Weights of a small masked image model: 13.5M parameters, 203450 training examples.
Rows from block 7 of a small masked image model, named by matrix and row number. Rows with one number belong to one neuron. Each number is 500 + 25 x the weight over its row's rms, rounded and kept within 0 to 999. All counts start at 0. Numbers have three digits each.
After each neuron's rows are labels from the 100 images, of 14848, where the neuron reaches its highest value: "top examples" is what is common among them. Only what is clearly more common there than usual is listed. The data: regions of photos with short descriptions (Visual Genome).
# fc1: MLP up (model.blocks.7.mlp.fc1.weight, 768x384), inputs 78-116
# fc2: MLP down (model.blocks.7.mlp.fc2.weight, 384x768, transposed), outputs 78-116

fc1.452:526525504513496468492528509517470535493517490481530447517489506480503498477513471475544472485523512480464529486546496
fc2.452:503555507513507498485465478509490492536495455490508489520480509504500475505519497526507517484467516482526506442541535
top examples: text has "sign"

fc1.750:521512502486529512468509503505504507504510490529506478455530508522523440467468477497482499509521515512501526507458523
fc2.750:495529474532474500544483510487463555501511566510480542528498509495468499509492512553512511494515506524532494542522501
top examples: text has "sign"; text has "white"

fc1.377:501508518489511503532496460544484522530514501502548447504520487522516496477498517485474497492511503458533503526482477
fc2.377:512487539504481489540520455509483550529484478457525492509524487510535497541502484538515487513515484549529464516505509
top examples: text has "sign"; text has "white"

fc1.420:541509500489511499442511494494536477513493488444501438516482472471507458502541508517546461503510473476521499488485527
fc2.420:427486511511482496558480502502515533510513475543511515513523526509531484495491493464472528483506504489485571529488521
top examples: text has "sign"

fc1.507:543495508509522521516528522481476507492502516474503525467498506463520502494500501532492497488533516480527501556521503
fc2.507:489511526497510462503483548503539520510494489502497519475532474491526517523477511487490476474482538523535497501458501
top examples: text has "white"

fc1.239:514482516531497496511548474504541529499475490445516445448503522512530498516515508481527482418480544507534481511483524
fc2.239:514510494486517493506503500484482512498527517487523452500486516457554493501489453492512438452490490505492477449487511
top examples: text has "sign"; text has "red"; text has "white"

fc1.488:489520502467480514509511505494497507444469500511514452497504514492473496453486511483473483494527504527497510507490487
fc2.488:524485496479469453514493501492552468477483488471535461485540503517481519499499497499490478480510496505536518504491519
top examples: text has "man"

fc1.118:479505494467524496559557463495510473501495509503474529508489471477515519488526518529516516517534501508522510478481486
fc2.118:500514496498517500511486470526545503516570469499465489490513498481509534469506464470470474495488479474451473501507481
top examples: text has "white"

fc1.547:524468503508503530489501517473486491508500487436486486506513499482450491482500487505458519527489530492483477485503509
fc2.547:458500485500517455487475495500528514520524484489531549493494513499557489443535489518466501517532459528475518492514492
top examples: text has "man"

fc1.115:499522503532505465556472484530462483492504487489492510503475497482510506520488478493500515491491487498499532506462473
fc2.115:524515506500491523481550505487520509464493507501567467454443496486475513490503495530534526486483486527472476511481520
top examples: text has "sign"; text has "white"; text has "red"

fc1.697:503467480464499500530481525449510491475532507562483542469503515491549562455470519509476503506483505467509495520535521
fc2.697:525500506506512477517520459499553526500491455503496536524505526481498509476497451447492507491501521463530500527474514
top examples: text has "man"

fc1.315:523472550489459519496501505487468483499531490499518482539492521490477481504465526530481478524510508465482487493528507
fc2.315:499517514541485518503472461534520515459531456501485487472525512549483520481458510533510493506489515510470492487519498
top examples: text has "sign"

fc1.666:500506493516521483478479489475495540470504439501498486514517548475510493529537511516510476467445488527518462471518525
fc2.666:467495513549478510526512496503466510503503489486464476501487497543452472509537514471507520528529513470474526516448561
top examples: text has "sign"

fc1.469:492513535479553501499526513513543481502495497527497496489490467475505528519465528498508484487490519522500519469548520
fc2.469:510506521522480527505503433462507473494501474501500505524491498518518466467530485440519493490464492529493502490500501
top examples: text has "man"

fc1.511:484515500516502544493503532478526516527493546507483456503512458491469507501492479490480491490501485480481481474536497
fc2.511:560517519481476508454518524506508492496495483489501539493471492511512475462498513524462520479514477525509526486512514
top examples: text has "sign"; text has "white"

fc1.148:522531475529521472509476532538484516479531559550444503477564480497542460511491469466490521481501499528512511462514514
fc2.148:514484480498516514484504497479510522543489485534517444498493482488500486511484424523477501558480505506535491513516537
top examples: text has "man"

fc1.150:528489499490499488545480450521501519513475484494497479552508554493508516525485448494481496542555505507514453509537526
fc2.150:452463494511459522530515500515508525504524505531508497468495503520506491460490476496532503493523494505469535485465473
top examples: text has "sign"; text has "white"

fc1.533:522547510477521494560566488492489507467560543512491494479489501482510490531487469500490498505538489497509506482535522
fc2.533:505541453496510513484486499515523473488530508512453537531548497514458491508503520499469529490501503498526522504462479
top examples: text has "sign"

fc1.136:469465505517517493480431531487495511447552500502531502511489467450525519508477454471539549544478509515521484482503559
fc2.136:519522524523486535527541433501484497522488507479482484478473519501514506495515530512468492455505493508538450470480480
top examples: text has "sign"

fc1.715:512472503502467483511519451502493523553511504463479488480493489489498472519545502467450514499534487511526535463493513
fc2.715:498477474500493493515489486491509522472463533507519487494523502490500494522483537507514495546516502541504476519541462
top examples: text has "sign"

fc1.230:492499476493478487519473517477550513501515520503484461512493473527513508481527452510517531468480483471544481543486588
fc2.230:498479515458495532522550509467538508500498499479498557467529493484500510479507464510488500475470566475502492503497521
top examples: text has "sign"

fc1.752:495500500493468479526471522491495496504460478477561482501544485505514514539516467472494481505486490529490520483513518
fc2.752:468462510498502494542463476465466495524486505515489496457464435511507505465461531473501521528538464525439472493511504
top examples: text has "sky"; text has "blue"

fc1.595:500493464513556470508528545520497524524483461502507469505491475491489513522496528442511500538492474490523507520481540
fc2.595:520496432498435481535477512503499465496495536491485528460495492491456504465523450525459514522492532523476496524508474
top examples: text has "man"

fc1.290:488484509549506482513482512544520493514511512512514453505552437456481494481463482504468531501499458499501473480529501
fc2.290:495533519452516497518499493427529543463517497490491534517508503467519512543538477497449477483514518504507511492497496
top examples: text has "sign"; text has "red"

fc1.292:543516481522477462531458495510489478524513516480479519516519482493552561521482456495468469462466498498506548442536510
fc2.292:482484489486502524471494544472490582472546477484503478526530518481491508448478491485526482464455533493491441455546488
top examples: text has "sign"

fc1.247:533478519513524478534481498522528447432483461462522490499474473475515514513493477491525495531513511493525485489490553
fc2.247:495486509500499505499519513538488507507511515539489504498512486515472478478520492509508497509511510477506475490501539
top examples: text has "sign"; text has "red"

fc1.363:489487488467529490499485497486520505513526521542486473429486489534480461523484474512506533490511482490498535483477488
fc2.363:519516475483474452495478492526514517474484511492479532571495533503507530543535493491491480524487517528528501531524513
top examples: text has "sign"; text has "white"

fc1.654:518520426518472520527502481506502489520538438474509447512509534486488434546512518477488486536484512488481492466505471
fc2.654:483501514553492533487511512457473527497509524529489529472504547471474511526467541492493532492523509549508492534589479
top examples: text has "sign"

fc1.57:461468433520451477455501543492520512486521520476457516469537532498520468533498490506533493470481503487474495495519525
fc2.57:494444516494463517466494525485502495449557527467480500483475480507513503528469504515530488529480509457458467473501517
top examples: text has "man"

fc1.723:521528512499499509492506477536471499522510505453534529485514499470485527485498490522543448480508556539520484469494479
fc2.723:507518501484512495514518514477504485487492521482464492529520480522529504543527514521495473488466574480482510484517552
top examples: text has "sign"

fc1.375:502543476482506505489496457518507529530471473463498489488514524509531484536481490497496497495510500531544532452493471
fc2.375:511484555489494477503525491525509489499477477519526517451499489517500495510484508528496497458489498534547474508476507
top examples: text has "sign"; text has "white"

fc1.76:520499538506512546499496470492504500474522464448505501495525463562476530492469514480508469481516486465480455559472498
fc2.76:501460475531452476521483485500467556488467518497522433501491516494495487508473504508480530495479525463566513472518495
top examples: text has "sign"

fc1.564:560490516510481475485524493475473497538518490477509553534477519514494490528509520452472459494459515462500472489475513
fc2.564:527526537479501481505508495493493500521493486459529491462475508489497501522511489540486533500448491450486444477504521
top examples: text has "sign"; text has "white"; text has "red"

fc1.522:459503501451510487473473506489519508484496504503496472523486477520533526520479452483454514494511499479492482478496504
fc2.522:527502513569473500543499495482487477504497468530498489488511506449499489499511552506508476513524511500518528519498473
top examples: text has "sky"; text has "blue"

fc1.492:473522504529467482501516456518528530481518520468494496511518491523493520472504478522554522509458532476573566482477513
fc2.492:456484466495461522530499481499509520465516519517497469546478509503528492533488529504501518488453544501441522524434499
top examples: text has "sign"

fc1.291:529467501497523452460475508524524505504494544503491445498546542507517533509490452514473488505514467494488575515484507
fc2.291:479483549527539486452484486483518490481503562535484535507513535561488503523477502533493490546469508462506543507530500
top examples: text has "blue"

fc1.40:499488474499501488490530522501514476459535541497496499501498489490563556514482473509501494454465507508487487528503512
fc2.40:480504525480476505486470489508507510457527445548490496480481492502537494497474461465501544529501520484478571506481482
top examples: text has "man"

fc1.7:565502526479464506488473517531510523514510515505464474457529487514466482491471480481510505531514542481466484511503489
fc2.7:504507494459521512489464498461510496499492496503503454455546516569531489524476429469503497528525494524494511511527471
top examples: text has "man"

fc1.26:456501508492503489478505526525539513526497486482484471477494493503484454478506482494495490477476505514563534502532446
fc2.26:517493494484530534475493523496509491479491500503490501509518501480475495502504526523459542503452491536521531445512501
top examples: text has "man"

fc1.408:516485513492516506479510520510524543513501499521516517452477469480527493478488500512513503577510520494485511506518489
fc2.408:450498512491467448486528493472483466507508498471504520520514527530492520557521514492478476473457488529537474498515545
top examples: text has "sky"; text has "white"; text has "blue"; text has "clouds"

fc1.245:506491468519512507561503473505474523488514510479484472499462492522497459512487496481502494510487468485496484478497502
fc2.245:502482485519504544498509509492513548471481498484459484511495505474452505548512505511486534512528498499494536499507505
top examples: text has "sign"

fc1.710:522498502497479500522479466505461476527478529485526541485515492509538516498477475521436496483488540516485512489493537
fc2.710:529512512461535492565482484466461487470533559525575502517502471499494490485514504505486490538535528465451481462510531
top examples: text has "sign"; text has "white"; text has "red"

fc1.612:480527508468485480490478513480523478526491518492487487524548482490507482529485479483523481485505476505478526472540499
fc2.612:452472467493509519478482495508531462512499523526486520469521503524521514512491508556538500497564537500484508433474516
top examples: text has "sign"

fc1.437:537501519547474524520507485503519500505528472469549487509511486506497531514491497494494485487481516487468489480493480
fc2.437:492500491456502504519487514502476505463489503492477465504508506489543534528533480497517450521515498507498507526545538
top examples: text has "sign"

fc1.75:529533520537564503531481502499519567470499501489536517459492497494555488506459497491460517510524505518432458477567472
fc2.75:511485478521494511501554468516470474490505505520485483576464466506489512537491521464508503479457543486564493544499491
top examples: text has "sign"

fc1.636:470498527507489546522524445507488549499489475487478502472476498474446520499500493496504505484553538522497517469515533
fc2.636:510483519530456500501485499511470504493523486539479475451475531550509524495515470498522519532498471524454518456535492
top examples: text has "man"