A small masked image model, trained from scratch: 32-pixel images, 41.3 epochs.
Rows from block 6 of a small masked image model, named by matrix and row number. Rows with one number belong to one neuron. Each number is 128 + 24 x the weight over its row's rms, rounded and kept within 0 to 255. All counts start at 0. After the name is the row's rms in percent of the matrix's.
After each neuron's rows are labels from the 100 images, of 14848, where the neuron reaches its highest value: "top examples" is what is common among them. Only what is clearly more common there than usual is listed. The data: regions of photos with short descriptions (Visual Genome).
# fc1: MLP up (model.blocks.6.mlp.fc1.weight, 768x384), inputs 96-191
# fc2: MLP down (model.blocks.6.mlp.fc2.weight, 384x768, transposed), outputs 96-191

fc1.33 073 [125 162 103 171  75 114 110 111 118 127 122 102 112 125 120 131 143 120 129 126 121 151 110 113  96 148 119 128 128 132 109 104 132 134  88 114 113 117 117 180 128 171 129 137 112 142  90 182 112 118 131  79 142 122 146  88 125 138 142 133 161 114 142  98 165 111 157 108 139 166 158 164 134 103 140 123 152 131 164 116 118  50  70 107 125 142 122 130 122 152 104 117 189 107 151 156]
fc2.33 078 [121 102 127 143 100 107 120 134 143 145  95 133 118 124 114 135 144 133 101 114 179 153 163 129 113 151 116 141 114 105 145 126 171  83 124  98 116 133 108 170  95 122 147 119 142 150 155 149 132 149 118 104 131 139 107 115 154 133 142 110 154 151 136 133 143  82 124 117 120 118 110 128 148 127 178  93 131 119 176 126 107  93 130 118 139 124 113 141 162 128 109 121 157 156 165 111]
top examples: text has "white"

fc1.97 114 [ 90 188 136 139 147 137 119 113 159 112 125 114 126 104 128  87 114 121 115  89 159 122 131 125 134 122 129 128 134 106 108 175 160 151 136 126 152 136 132 104 141 146 142 149 147 120 113 113 133 138 133 171  91  88 153 162 148 160 107 126 127 162 129 154  96 142 145 155 130 122 139 113 132 120 132 105 145 122 159  62 166 133 128  95 133 142 151 113 137 170 127 168 107 144 117 141]
fc2.97 119 [ 91 124 120 119 112 114 116 132 119  89 136 149 124 132 143 134  98 121 116 100 159 134 126 173 153 153 154 153 143 146 106 107 152 146 146 127 160 108 130 124 175  88 130 106 191 148 115 161 147 135 130 159 118 131 129 146 120 111  76 158 144 129  88 109 158 170 138 138 116 110 169 161 129  71 156  93 114 143 119 136 148 156 134  85  99  83 125 108 128 124 131 105  98 137 131 136]
top examples: text has "plate"

fc1.481 120 [108 197 100 147 192 124 127 159 120 130 146 111 128 115 145 138 170 118 136 133 162 137 120 133 112 144 110 143 177 137 151 153 158 133 165 138 129 142 152 155 113  72 142 126 141 101 133 148 148 106 102  96 163 143 131 145  93  92 175 138 105  75  67 175 137  72 109  95 114 125 111 144 150 140 142 123 107 167 157 102 147 141 149 111  75  86 129 150 102 105 100 109 151 110 151 163]
fc2.481 132 [ 79 127 159 133 127 157 118 127 119 129 157 127  98 103 134 108 115 100 118 113 155 142 167 144 127 122 134 113 149 167 180 148 146 152 143 131 108 148 133 145 137 124 156 152 115 115 145 142 122  91 144 153 116 114 113 112 128 125 130 145 135 126 112 139 148 131 133 105 144 156 135 144 130 128 130 132 111  97 160  98 131 111 126  86 137 108 142 133 103 123 132  82 161 162 102 105]
top examples: text has "sign"; text has "red"; text has "stop"

fc1.663 089 [126 121 127 128 130 114 163 136 124  95 148 175  81 120 116  91 166 148 138 136 133 133 145 103 155 131 132 120 124  97 149  63 142 114 117 140 142 111  91 115 137  75  90 108 123 153 131 115 143 132 147 109 108 142 116 127 128 166 121 189 187 144 141 117 131 128 103 155 125 140 136 132 169 102 113 131 118 104 160 123 128 122  83 118  83 120 164 156 164 149 162 170 104 110 123 154]
fc2.663 093 [119 143  98 143 105  86 145 148 130  97 117 127 150 124 137 169 162 152 106 130 133 140 161 139 121 139 120 124 107 105 110 154 145 153 138 119 123 154 137  92 111 159 137 105 102 163 121 142 128  87  66 119 124  92 150 114 108 153 179 105 149 136 146 133 137 124 129  99 122 162 104 150 128 121 116 163 145 147 115 149  58  83 143 117 141 103 116 132 117 157  89 134 155 146  95 142]
top examples: text has "sign"; text has "white"

fc1.570 096 [129 130 128  92 171 184 116 136 122 133 139 120 132 129 102  93 119 156 135 132 123 136 112 122 151 139 138 164 142 129 122 106 119 133 127 133 122 130 159 128 117 141 132 180  89 141 155 125 139  94 151 101 145  85 166 128 126  89 193 125 119 129 132 162 143 104 139 150 147 114 155  88  93  99 109 161 128 108  94 167 137 139 154 120 125  91  99 125 148 111 141 146 117 129 126  84]
fc2.570 110 [153  95 120 136 131 139 110  94 122 140 109 148 113 117 121  94 124 159 114 154 136 148 131 158 169 105 129 133 115 114 164 113 122 113 115 113 128 124 143 144  94 157 121 189 146  75 105 155 155  80 142 115  92 113 176 137 120 113  91 124  84 129 140 116 122 101 140 145 155 119 175 109 124  92 115 147 122 143 127 122 137 118 159 138 106 150 143 120 130 119 131  80  91 101  96 113]
top examples: text has "white"

fc1.324 115 [180 127 147 107 128 106  87 126 117 167 113 134 155 162 145 107  83 113 133 168 163 110  95 130 133  89  86 113 130 116 135 125 161 113 149 109 147 156 144 135 187 135 176 130 131 133 137 140 128 106 128 163 111 131 150 119 103 138 120 141 135 143 132 129 145 142 156 115 100 124 133 116 146 144 120  99 118  87 139  99 140  85 130 152 136 123 117 177 134 142 145 170 134 151  97 102]
fc2.324 095 [ 67 160 133 167 127 153 161 170 115 117 143 113 133  93 117  64 123 124 147 110  63 146 132 137 152 151 169 127 127 143 109 141 119 144  79 157 131 171 126 129 127 135  90 130 151 129 113 148 137 148 136 155 136 148 137 146 156 132 143 136 171 133 128 120 142 131 160 113 163 113 122 121 117 100 146 131 115 150 106 118 105 171 123 127 118 136 162 119 131 133 143 154 110 117 113 169]
top examples: text has "white"

fc1.705 080 [131 110 153  98 151  78  83  91 118 105 116 134 111 138 120 108 117 156 116 122 130 139 141 119 125 149 139 159 129 122 126 147 135 145 102 110 122  97 108 126 152 162 115 131 151  76 160  71 130 131 121 163 178 175  87 110 163 134 112 110  61 140 179 164 117 129 105  61 135 127 114  95 128  91 161 145 149 149 120 139  96 127 144 153 166 137 112 131 118 145 102 183 127 129 125 147]
fc2.705 084 [130 143 142 117 131 150  68 133 148 121 166 121 135 150 109  44  80 131 128 137 149  83 145  96 150 117 135 108 161 128 136 142 108 177  95 106 137 116  99 124 120 128 119 126 141 102  87 120 171 150  99 126 173 111 127 170 155 123 139 148 103 153 148 146 113 135  75 151 139 112  87  84  56 133 136 127 179 114 184 165 120 140 115 119 141 163  82 109 131 144 108 147 147 105 186 121]
top examples: text has "sign"

fc1.0 116 [140 122 136  71 168 115  88 132 105 120 142 118 126 148 115  74 168  82 142 155 138 138 148 129 107 116 140 128 124 140 146 101  94 122 112 116 101 155  89 105  90 132 122 109 158 174 132 123 120 163 139 141 154 151 162 108 112 128 160 134 125 164 143 147 151 149 161 176 105 101 132 162  74 107 115 144 147 155 112 136 142 105 153 109 131 153  98  76 142 137 131 139  99 140 118 126]
fc2.0 093 [109 142 107 113  82 148 148 114 170 118 119 111 126 106 133 198 121 184 143 125 130 145  91 125 136 146 105 105 158 111 116 152 178 131 161 144 155 116 129 145 170 119 145 162 104  91  93 160 143  74 118 108  80 108 111 176 148 132  96  99 129 104 137 119  75 124 113  85 142 119 108 138 134 135 147 123 118  97 126 133 179 174 125 167 134  75 141 148 119 122 115 121 151 143 149 142]
top examples: text has "white"

fc1.728 081 [151  99 127 110 130 117 121  93  90 151  89 119 128 123 139 132  98  91 139 136 110 171 134 114 115 113 112 130 140 101 121 112  79 149 153 111 183 140 178 109 152 128  99 122  90  70 127 163 181 134  92 122 127 143 117 133 140 152 130 136 132 100 141 111  94 143 117 137 101 140 160  99 150  90 131 137 143 128 135 130 139 119 122 158 151 112 134 135 168 117 160  96 115 106 109 144]
fc2.728 083 [101 130 126 134 182 110 144 100 118 133 110 142 107 121 116 170 133 147 116 145 116 122 136 130 127 103 118 110 149 168 145 108  94 117 147 110 127 133 139 123 100 118 107 104 190 121 148 165 159 152 126  93 131 179 144 107  99 103 161 127 134 130 104 104 161 110 164 147  90 126 133 140 117 119 143 118 110  99 125 136 125 127 125 140 186 116  89 120 190 106 164 109 139 129 128 144]
top examples: text has "elephant"

fc1.20 099 [105 107 117 112 126 129 126 136 135 110 108 120 152 162 103 114 154 102 137 137 125 139 104 107 110 144 146 120 114 122 124 142 162 121 137 119 136 139 134 162 160 109 112 134 104 131 165 138 158 131 134 134 129 126 104  63 125 127 108 153 125 127 118 147 138 174 130 117  89 102 100 157 140 125 125 153 146 156 128  95 143 114 174 139 141 130  58 153 107 129 144 167 151 126 108 140]
fc2.20 088 [124 151 126 140 111 123 143 101 183 109 136 158 118 137 129 103 124 169 119 108  85 113 113 142 138 115 158 141 104 136 144 104 117  82 151 127 151  95  96 125 130 140 115 157 129 137 143 119 114 143 175 121 117 161 120 125 176 133 111 108 169 135 117 124 123 137 130 159 118 109  86 116 116 104 125 134 109  87 101  55 114 107 142  92 140 128 165  86 125 121 101 113 133 146 189 114]
top examples: text has "sky"

fc1.568 112 [143  98 152 189 107 111 148  76 160 183  97  89 129 112 135 139 127 135 112 107 130 124 131 132 117  88 120 162 128 118  90 114 124 156 135 121 136 106 117 169  73 144 132 121 138 162 149  94  96 121 100 126 134  93 151  89 143 135 130 139 146 122 134 177  90  84 135 137 152 120 121 153 156 137 157 135 117 204 161  79 122 100 115 104 132 123 148 161  95 135  69 121 140  94 180 142]
fc2.568 109 [140 116 141  95 116 125 135 112 127 108 145 128 144  83 115  90 133 167 127 139 106 161 123 125  97 156 122 103 101 135 114 112 136 146 126 111 143 114 110  88 162 114 109 163 154 103 154 138 166  96  99 130 142 149 108 134  97 134 112 128 182  85 127 131 119 137 102 114  77 140 158 127 133 107 114 184 134  84 114 158 161 140 147 155 117 109 149 144 153  88 178 146  88 152 151 129]
top examples: text has "black"

fc1.269 130 [ 70 121 139 134 139 125 156 118 133 120 163 135 126 171  93 128  97  50 124 136 114 117 139 133  94 102 111  96  95  84 125 120 134  75  85 116  99 130 128 100 143 136 130 141 113 132 148 131 179 151 141 125 156 130 132  96 106 135 175 130 109 144 209 141 121 126 154 111 188 171  93  94  76 102 133 160 101 100 153 149 102  79 147 138  80 146 131 136  85 118 153 191 143 147  97 126]
fc2.269 128 [140 136 136 129 144  97  57 162 174 127 115 116 113 126 139 128  86 109 116 120 167 170  52 157 101 111 114 165 102 103  95 123 100 121 119 134 129 118 112 156  86 103 148  97  99 166 156 102 160 134  92 140 142  81  84 159 158 126 142 100 161 125 126 101 127 141 106 108 166 140 125 127 133 122 102  85 120 105 140 153 122 111 133 158 165 146 125  90 129 163 103 141 106 107 111 141]
top examples: text has "man"

fc1.103 088 [137 156 140  95 134 158 144 101 112 120 147  92 100 140 123 115  98  67 134 139 134 119 124 114 154 158 156 159 134 152  88 108 128 178 168 149 102 150 127 115 132 111 127 107 141 146 132 160  89 113 120 103 135 150 114 126  93 139 163 129 163  63 178 120 131 128 145 124 118 139 159 110 118 114 171 121  92 154 148 117 140 133 119 146 124  99 131 111 155 168 149 116  94 121 144 101]
fc2.103 089 [125 129 138 123 132 139 128 138 143 129 111 111 152 127 113 123  79 105 136 151 102 119 123 162 128  86 140 126 116  98 155 103 151 160 173 144 110 121 134  82 124  96 110 107 195 161 129 157 104 119 105 112 141 107 133 133 131 124 118 116 144  94 135 122 137 121 106 150 115  96 142 105 123 124 130  85  97 161  96 127 109  93 169 119 144 143  95 115 124 127 132 101 120 140 156 102]
top examples: text has "sign"

fc1.89 084 [100 142 137 128 105 180  88 119 127 114 148  82 113 116 109 109  87  81 182  98 106 155 119  99  95 101  97 122 108 114 137 164 143 138 145 113 139 103 138 114 117 111 135 132 117 139 183 141 106 124 106 119 105 112 145 125 104 120 137  87  89 117 106 150 148 136 154 140 150 138 105  74 125  80 175 132 133  95 114  92 133 128 168 139  86 111 131 171 138 110 179 196 107  88 165 125]
fc2.89 090 [107  98 167 101 125 140 127 121 113 121  81 113 121 122 114  94 137 120 101 143 121 104 159 144 132 139 120 104 149 117 101 102 114 119 150 162 165 115  67 180 126 175 189 101 105  97 138 131 157  90 126 143 136 156 162 121 115 127 113 133  93 103 123 174 100 135  95 122 113 168 147 101  91 151 136 136 167 169 177 136 112 103  93 125 135 161 129  92 145 153 108  51 148 172 141 123]
top examples: text has "sign"

fc1.83 112 [116 100 124 109 147 140 135 139 134 131 141 133 137 127 116 159  80 139 119 192 102 137 143 162  74 142 132 116 136 166 117 127  95 117 158 150 162 137 181  68 142 123 107 108  78  96 127 119 123  94  69  91 126 156 118 116 157  88  94 136 117 108 118 145 115 141 167  77 151 112 145 103 105  96 134 149 124 131 155 140 143  88 145 152 110 127 111 101 127 158 112 118 137 100 131  73]
fc2.83 112 [107 146 171  98 123 146 125 177 123 149 119 102 122  83 136 154 125  97 172 126 105 113  79  95 124 171 184 114 134 161 146 136 106 165 147 129 123 155 107 138 143 141 145 127 135 151 133 167 151 155 116  80 153 125 106  85 102  99 127 107 144 141 138 146 111 155 134 131 142  52  93 136 155 119 151 139 112 118 115 131 113 116 109 135  96 165 105 132 117 122 143 127  91 125 130 137]
top examples: text has "man"

fc1.96 097 [172 125 152 107 133 155 132 104 109 147  99  87 129 161 122 107 144 108  97 110  80 147 130 108 151 110 154 152 109 142  86 185 122 105 110 125 112 133 111 102  80 104 130  95 141 138 128  94 139 100 136 140 140 114 177 142 127 219 138 147 149 126 106 126 138 141 165 131 124 107 142 117 139 144 113 156 106 100 153 121 142 115 117 129 100 146 134 130 135 141 111 136 152 103 167 139]
fc2.96 104 [151 157 135 108 129 133 142  65 187 134 108 145 129 170  77 119 130 122  98 136  99 126  84 116 105 152 163 116 117 108 137 123 130 154 124  98 180 115 165 110 114 171  90 120 153 117  89 128 144 170  74 126 148 140  92 165 106 114 185 124 129 121 161 140 113 155 122 119 123  67 160 143 104 115 168 155 135 155 113 140 126 121 101  98 144  81 124 150 155 138 164 156 133 138 126 134]
top examples: text has "black"

fc1.243 086 [132  99  97 116 138 139 133  95 116  74 111 110 142 101  94 111 134  91 123  85 107 112  96  94  98 141 145  83 138 130 142 126 162 115 148 154 162  83 172 122 117 109 126 126 108 171 130 134 154 125 129 121 113 107  88 103 137 117  80 112 107 120 103 115 136 100 144 182 153 150 152 118 132 138 167 143 143 163 139 117 131 145 122 124  90 103 118 117 130 141 128 181 153 141 157 118]
fc2.243 088 [143  79  93 152 131 131 116 149 114 164 161 140 102  91  84 126 156  91 167 119 135 139 128 135 104 115 138 161 122 127 127 133 132 138 113 122 120 128 163 112 115 141 173 155 118 103  97 172 103 111 146 146 127 143 119 112 125 111  95 127 173 163 117 116 151 129 111 122 100 150 117 141 114 105 109 103 103 120 158 143 105 109 107 124 151 150 138 129 118 136 115 123 146 134 149 100]
top examples: text has "white"

fc1.76 096 [151 144 101 100 174 148 163 105  81 110 126 141 125 173 138 128 115 148 122 112 187 101 132 150 148 102 112 112  99 146 149 141 148 101 136  92 100 117 139 142 164 116 172 161 182  97 169 134 116 167 143  89 149  92 142 126  96 118 103 144 112 114 130 123 114 162  81 143 144 179 121 118 111  85 130  72 135  82 138 157 133 110 139 166 120  94 120 138  92  91 110 207  98 134 148 113]
fc2.76 102 [107 137 146 140  61 114 166 125 112 119 181 162 162 107 131 107 177 132 135 151  95 137 102 152 125 141 112 172 145  77 121 109 136 116  85 117 105 106 121 181 139 147 124 134 146 113 131  77 103 116  71 114 159 173 145 158 108 108 148 121 156 136 148 123 152  82 136 112 186 174 145  87 110  89 110 138 136 177 106 178 125 129 103 120 141 132 129 134 162 137 121 121 115 138 122  92]
top examples: text has "white"; text has "sign"

fc1.282 083 [165 106 115 145 155 138 118 127 118 139 113 102 158 113 104 120 105 120 132  79 123 130 162  87 140  84 119 101  88 167 147 117 109 134  85  99 140 117 109 165 145 110 102 132 130 161 118 115 119 154 133 168 149 130 168 120 170 144 179 124 116 135 112 141 143 112 134 125  99 130 110 122 134 166 163 110 140 141 126 166 147  72 114 109 129  75 117 133 131 151 114 133 107 115 124 133]
fc2.282 083 [118 136 136 116 150 109 161  98 117 108 132 127 134 130 136 133 161 152 138  97  86 175 124 157 157 120 110 133 111 116 137 117 143 101 100 115 101 119 165 119  77 152 152 124 122 131 137 129  86  81 155 148 122 137  94 123 120 159 105 107 167  99 139 140 196 146 104 132 133 105 100 125 133 130 128 118  84 100  89  84 132 105 141 147 135  99 125 142 137 101 143 107 129  73 159 121]
top examples: text has "white"

fc1.233 105 [124 141 115 111 121 121 113 149 156 133 115 174 141 134 120 113 169 159 176 115 160 125 104 129  86 135 115 140 131  78 182 125 123 133  98  88 127 140 124 127 155 136 125 149 142 125 151 118 120 144 143 123 148 125 113 118 128 144 101 168 131 151 104  84 131 124 134 161 118 165 108 140 134 130 127  98 107 128  95 122 152 146 118 130 146 115 135 137 143 131 124 123 154 119  91 140]
fc2.233 105 [173 135 113 119 129  98 132 118 114 152  92 137 151 137 109 139 122 155 134 149  76  93 142 148 118 107 162 143 118  93 127 139 108 123 124 134 111 109 101 146 124 127 145  70 174 120 147 110  90 130 116 170 158 122 124 117 187 143 151 102 144 115 121 128 124 114 122 115 171 119 155 169 127 139 126 109  80 111 173 115 124  92 130 131 138 126 109 120 104 131 106 115 112  88 119 108]
top examples: text has "black"

fc1.293 109 [120 145 109 165 103 142  92 120 138 143 177 121 125 160 148 150  95 136 108 106 136 156 140  94 116 154 130 120 150 115 100 108 125  95 101  97 129 103 131 152 111 151 157 150  86 165 116 130 102 104 128 155 133 108 150 136 123 162 140 111 175 140 160 140 146 140 151 144 150  90 176 117  65 123 113 140 130 142 130 127 159 134 151 131  87 135  77 102 139 146 145  85 142 181 130 164]
fc2.293 108 [137 175 119 159 102 130 136 118 116 121 101 106 113 137 111 122 179 122 121 124 139 116 112 161 101 122 113 123 163 185  95 141 100  97 104  66 136 123  97 136  97 123 119 154 139 124 134 113 122 138 153 124 133 107 153 101 127 142 154 118 119 136 141 151  97 130 139 128 151 122 112 117 127 132 109 105 124 142 150 145 119 134 113 133 152 135  99 124  14 111 109 152 146 136 165 134]
top examples: text has "man"

fc1.547 102 [112  83 124 107 135 109 116 169  89 125  87 138 119 132 159 123 126 135 134 101 152 141 152 138 117 146  94 129 130 109 149 157 110 132 114 144 117 141 148 110 109  82 142  85 129  91 114 150 136 100  94 136 168 124 100 140 160 118 125 156 112 121  72 141 107 154 148 114 114 189 122 166 131 106 112 108 113 128 157 147 145  93 159  95 130  98 106 111 142  89 149 135 115 106 153 141]
fc2.547 108 [123  99 173 101 144 113 123 167 131 141 142 109 102 177 140 141 121 111 109 200 159 118 127 149 167 185 128 133 126 128 154 133 100 157 134 125 126 138 114 161 148 158 107 149 106 132 121 130 142 133 125 110 105 121 132 174 110  95  99 107 102  89 108 142 154 131 145 137 120 115 131 145 128 131 151 106 160  93 160 122 119 139 133 116 134 113  95 102 134 132 117 105 133 131  92 149]
top examples: text has "sign"; text has "white"

fc1.298 106 [128 151  85 153  93 125 119 142 126 108 113 122 117 166  93 123 150 129 131 147 154 173 138 150 121 111 145 101 102 137 140 123 113 128 146 101 176 114 136 105 160 133 143 125 113 112 101 119 168 123 115 112 118 142 140 187 123 117 132 151 134 117 104 151 146 142 139 141 114 121 116 107 177 107 141 147 169 111 103 102 105 115 134 124 118 120 114 152 129 112 146 141 126 183 100  89]
fc2.298 107 [151 128 142 130 123 105 158 118 128 147 107  91 112 159 107 148 121  97 140  92 125 166 102 114  97 168 125 148 101 110  64 182  76 128 107 119 103 109 150 132 136  80 139 125 121 147 153 136 148 105 137 140 156 124 129 118 152 143 143 116 179 156 186 135 136 118 131 112 148 116 153 167 127 105 144 143 160 136 129 124 175 116 112  91  64 124  84 147 144 136 101 143 155 115 107 159]
top examples: text has "man"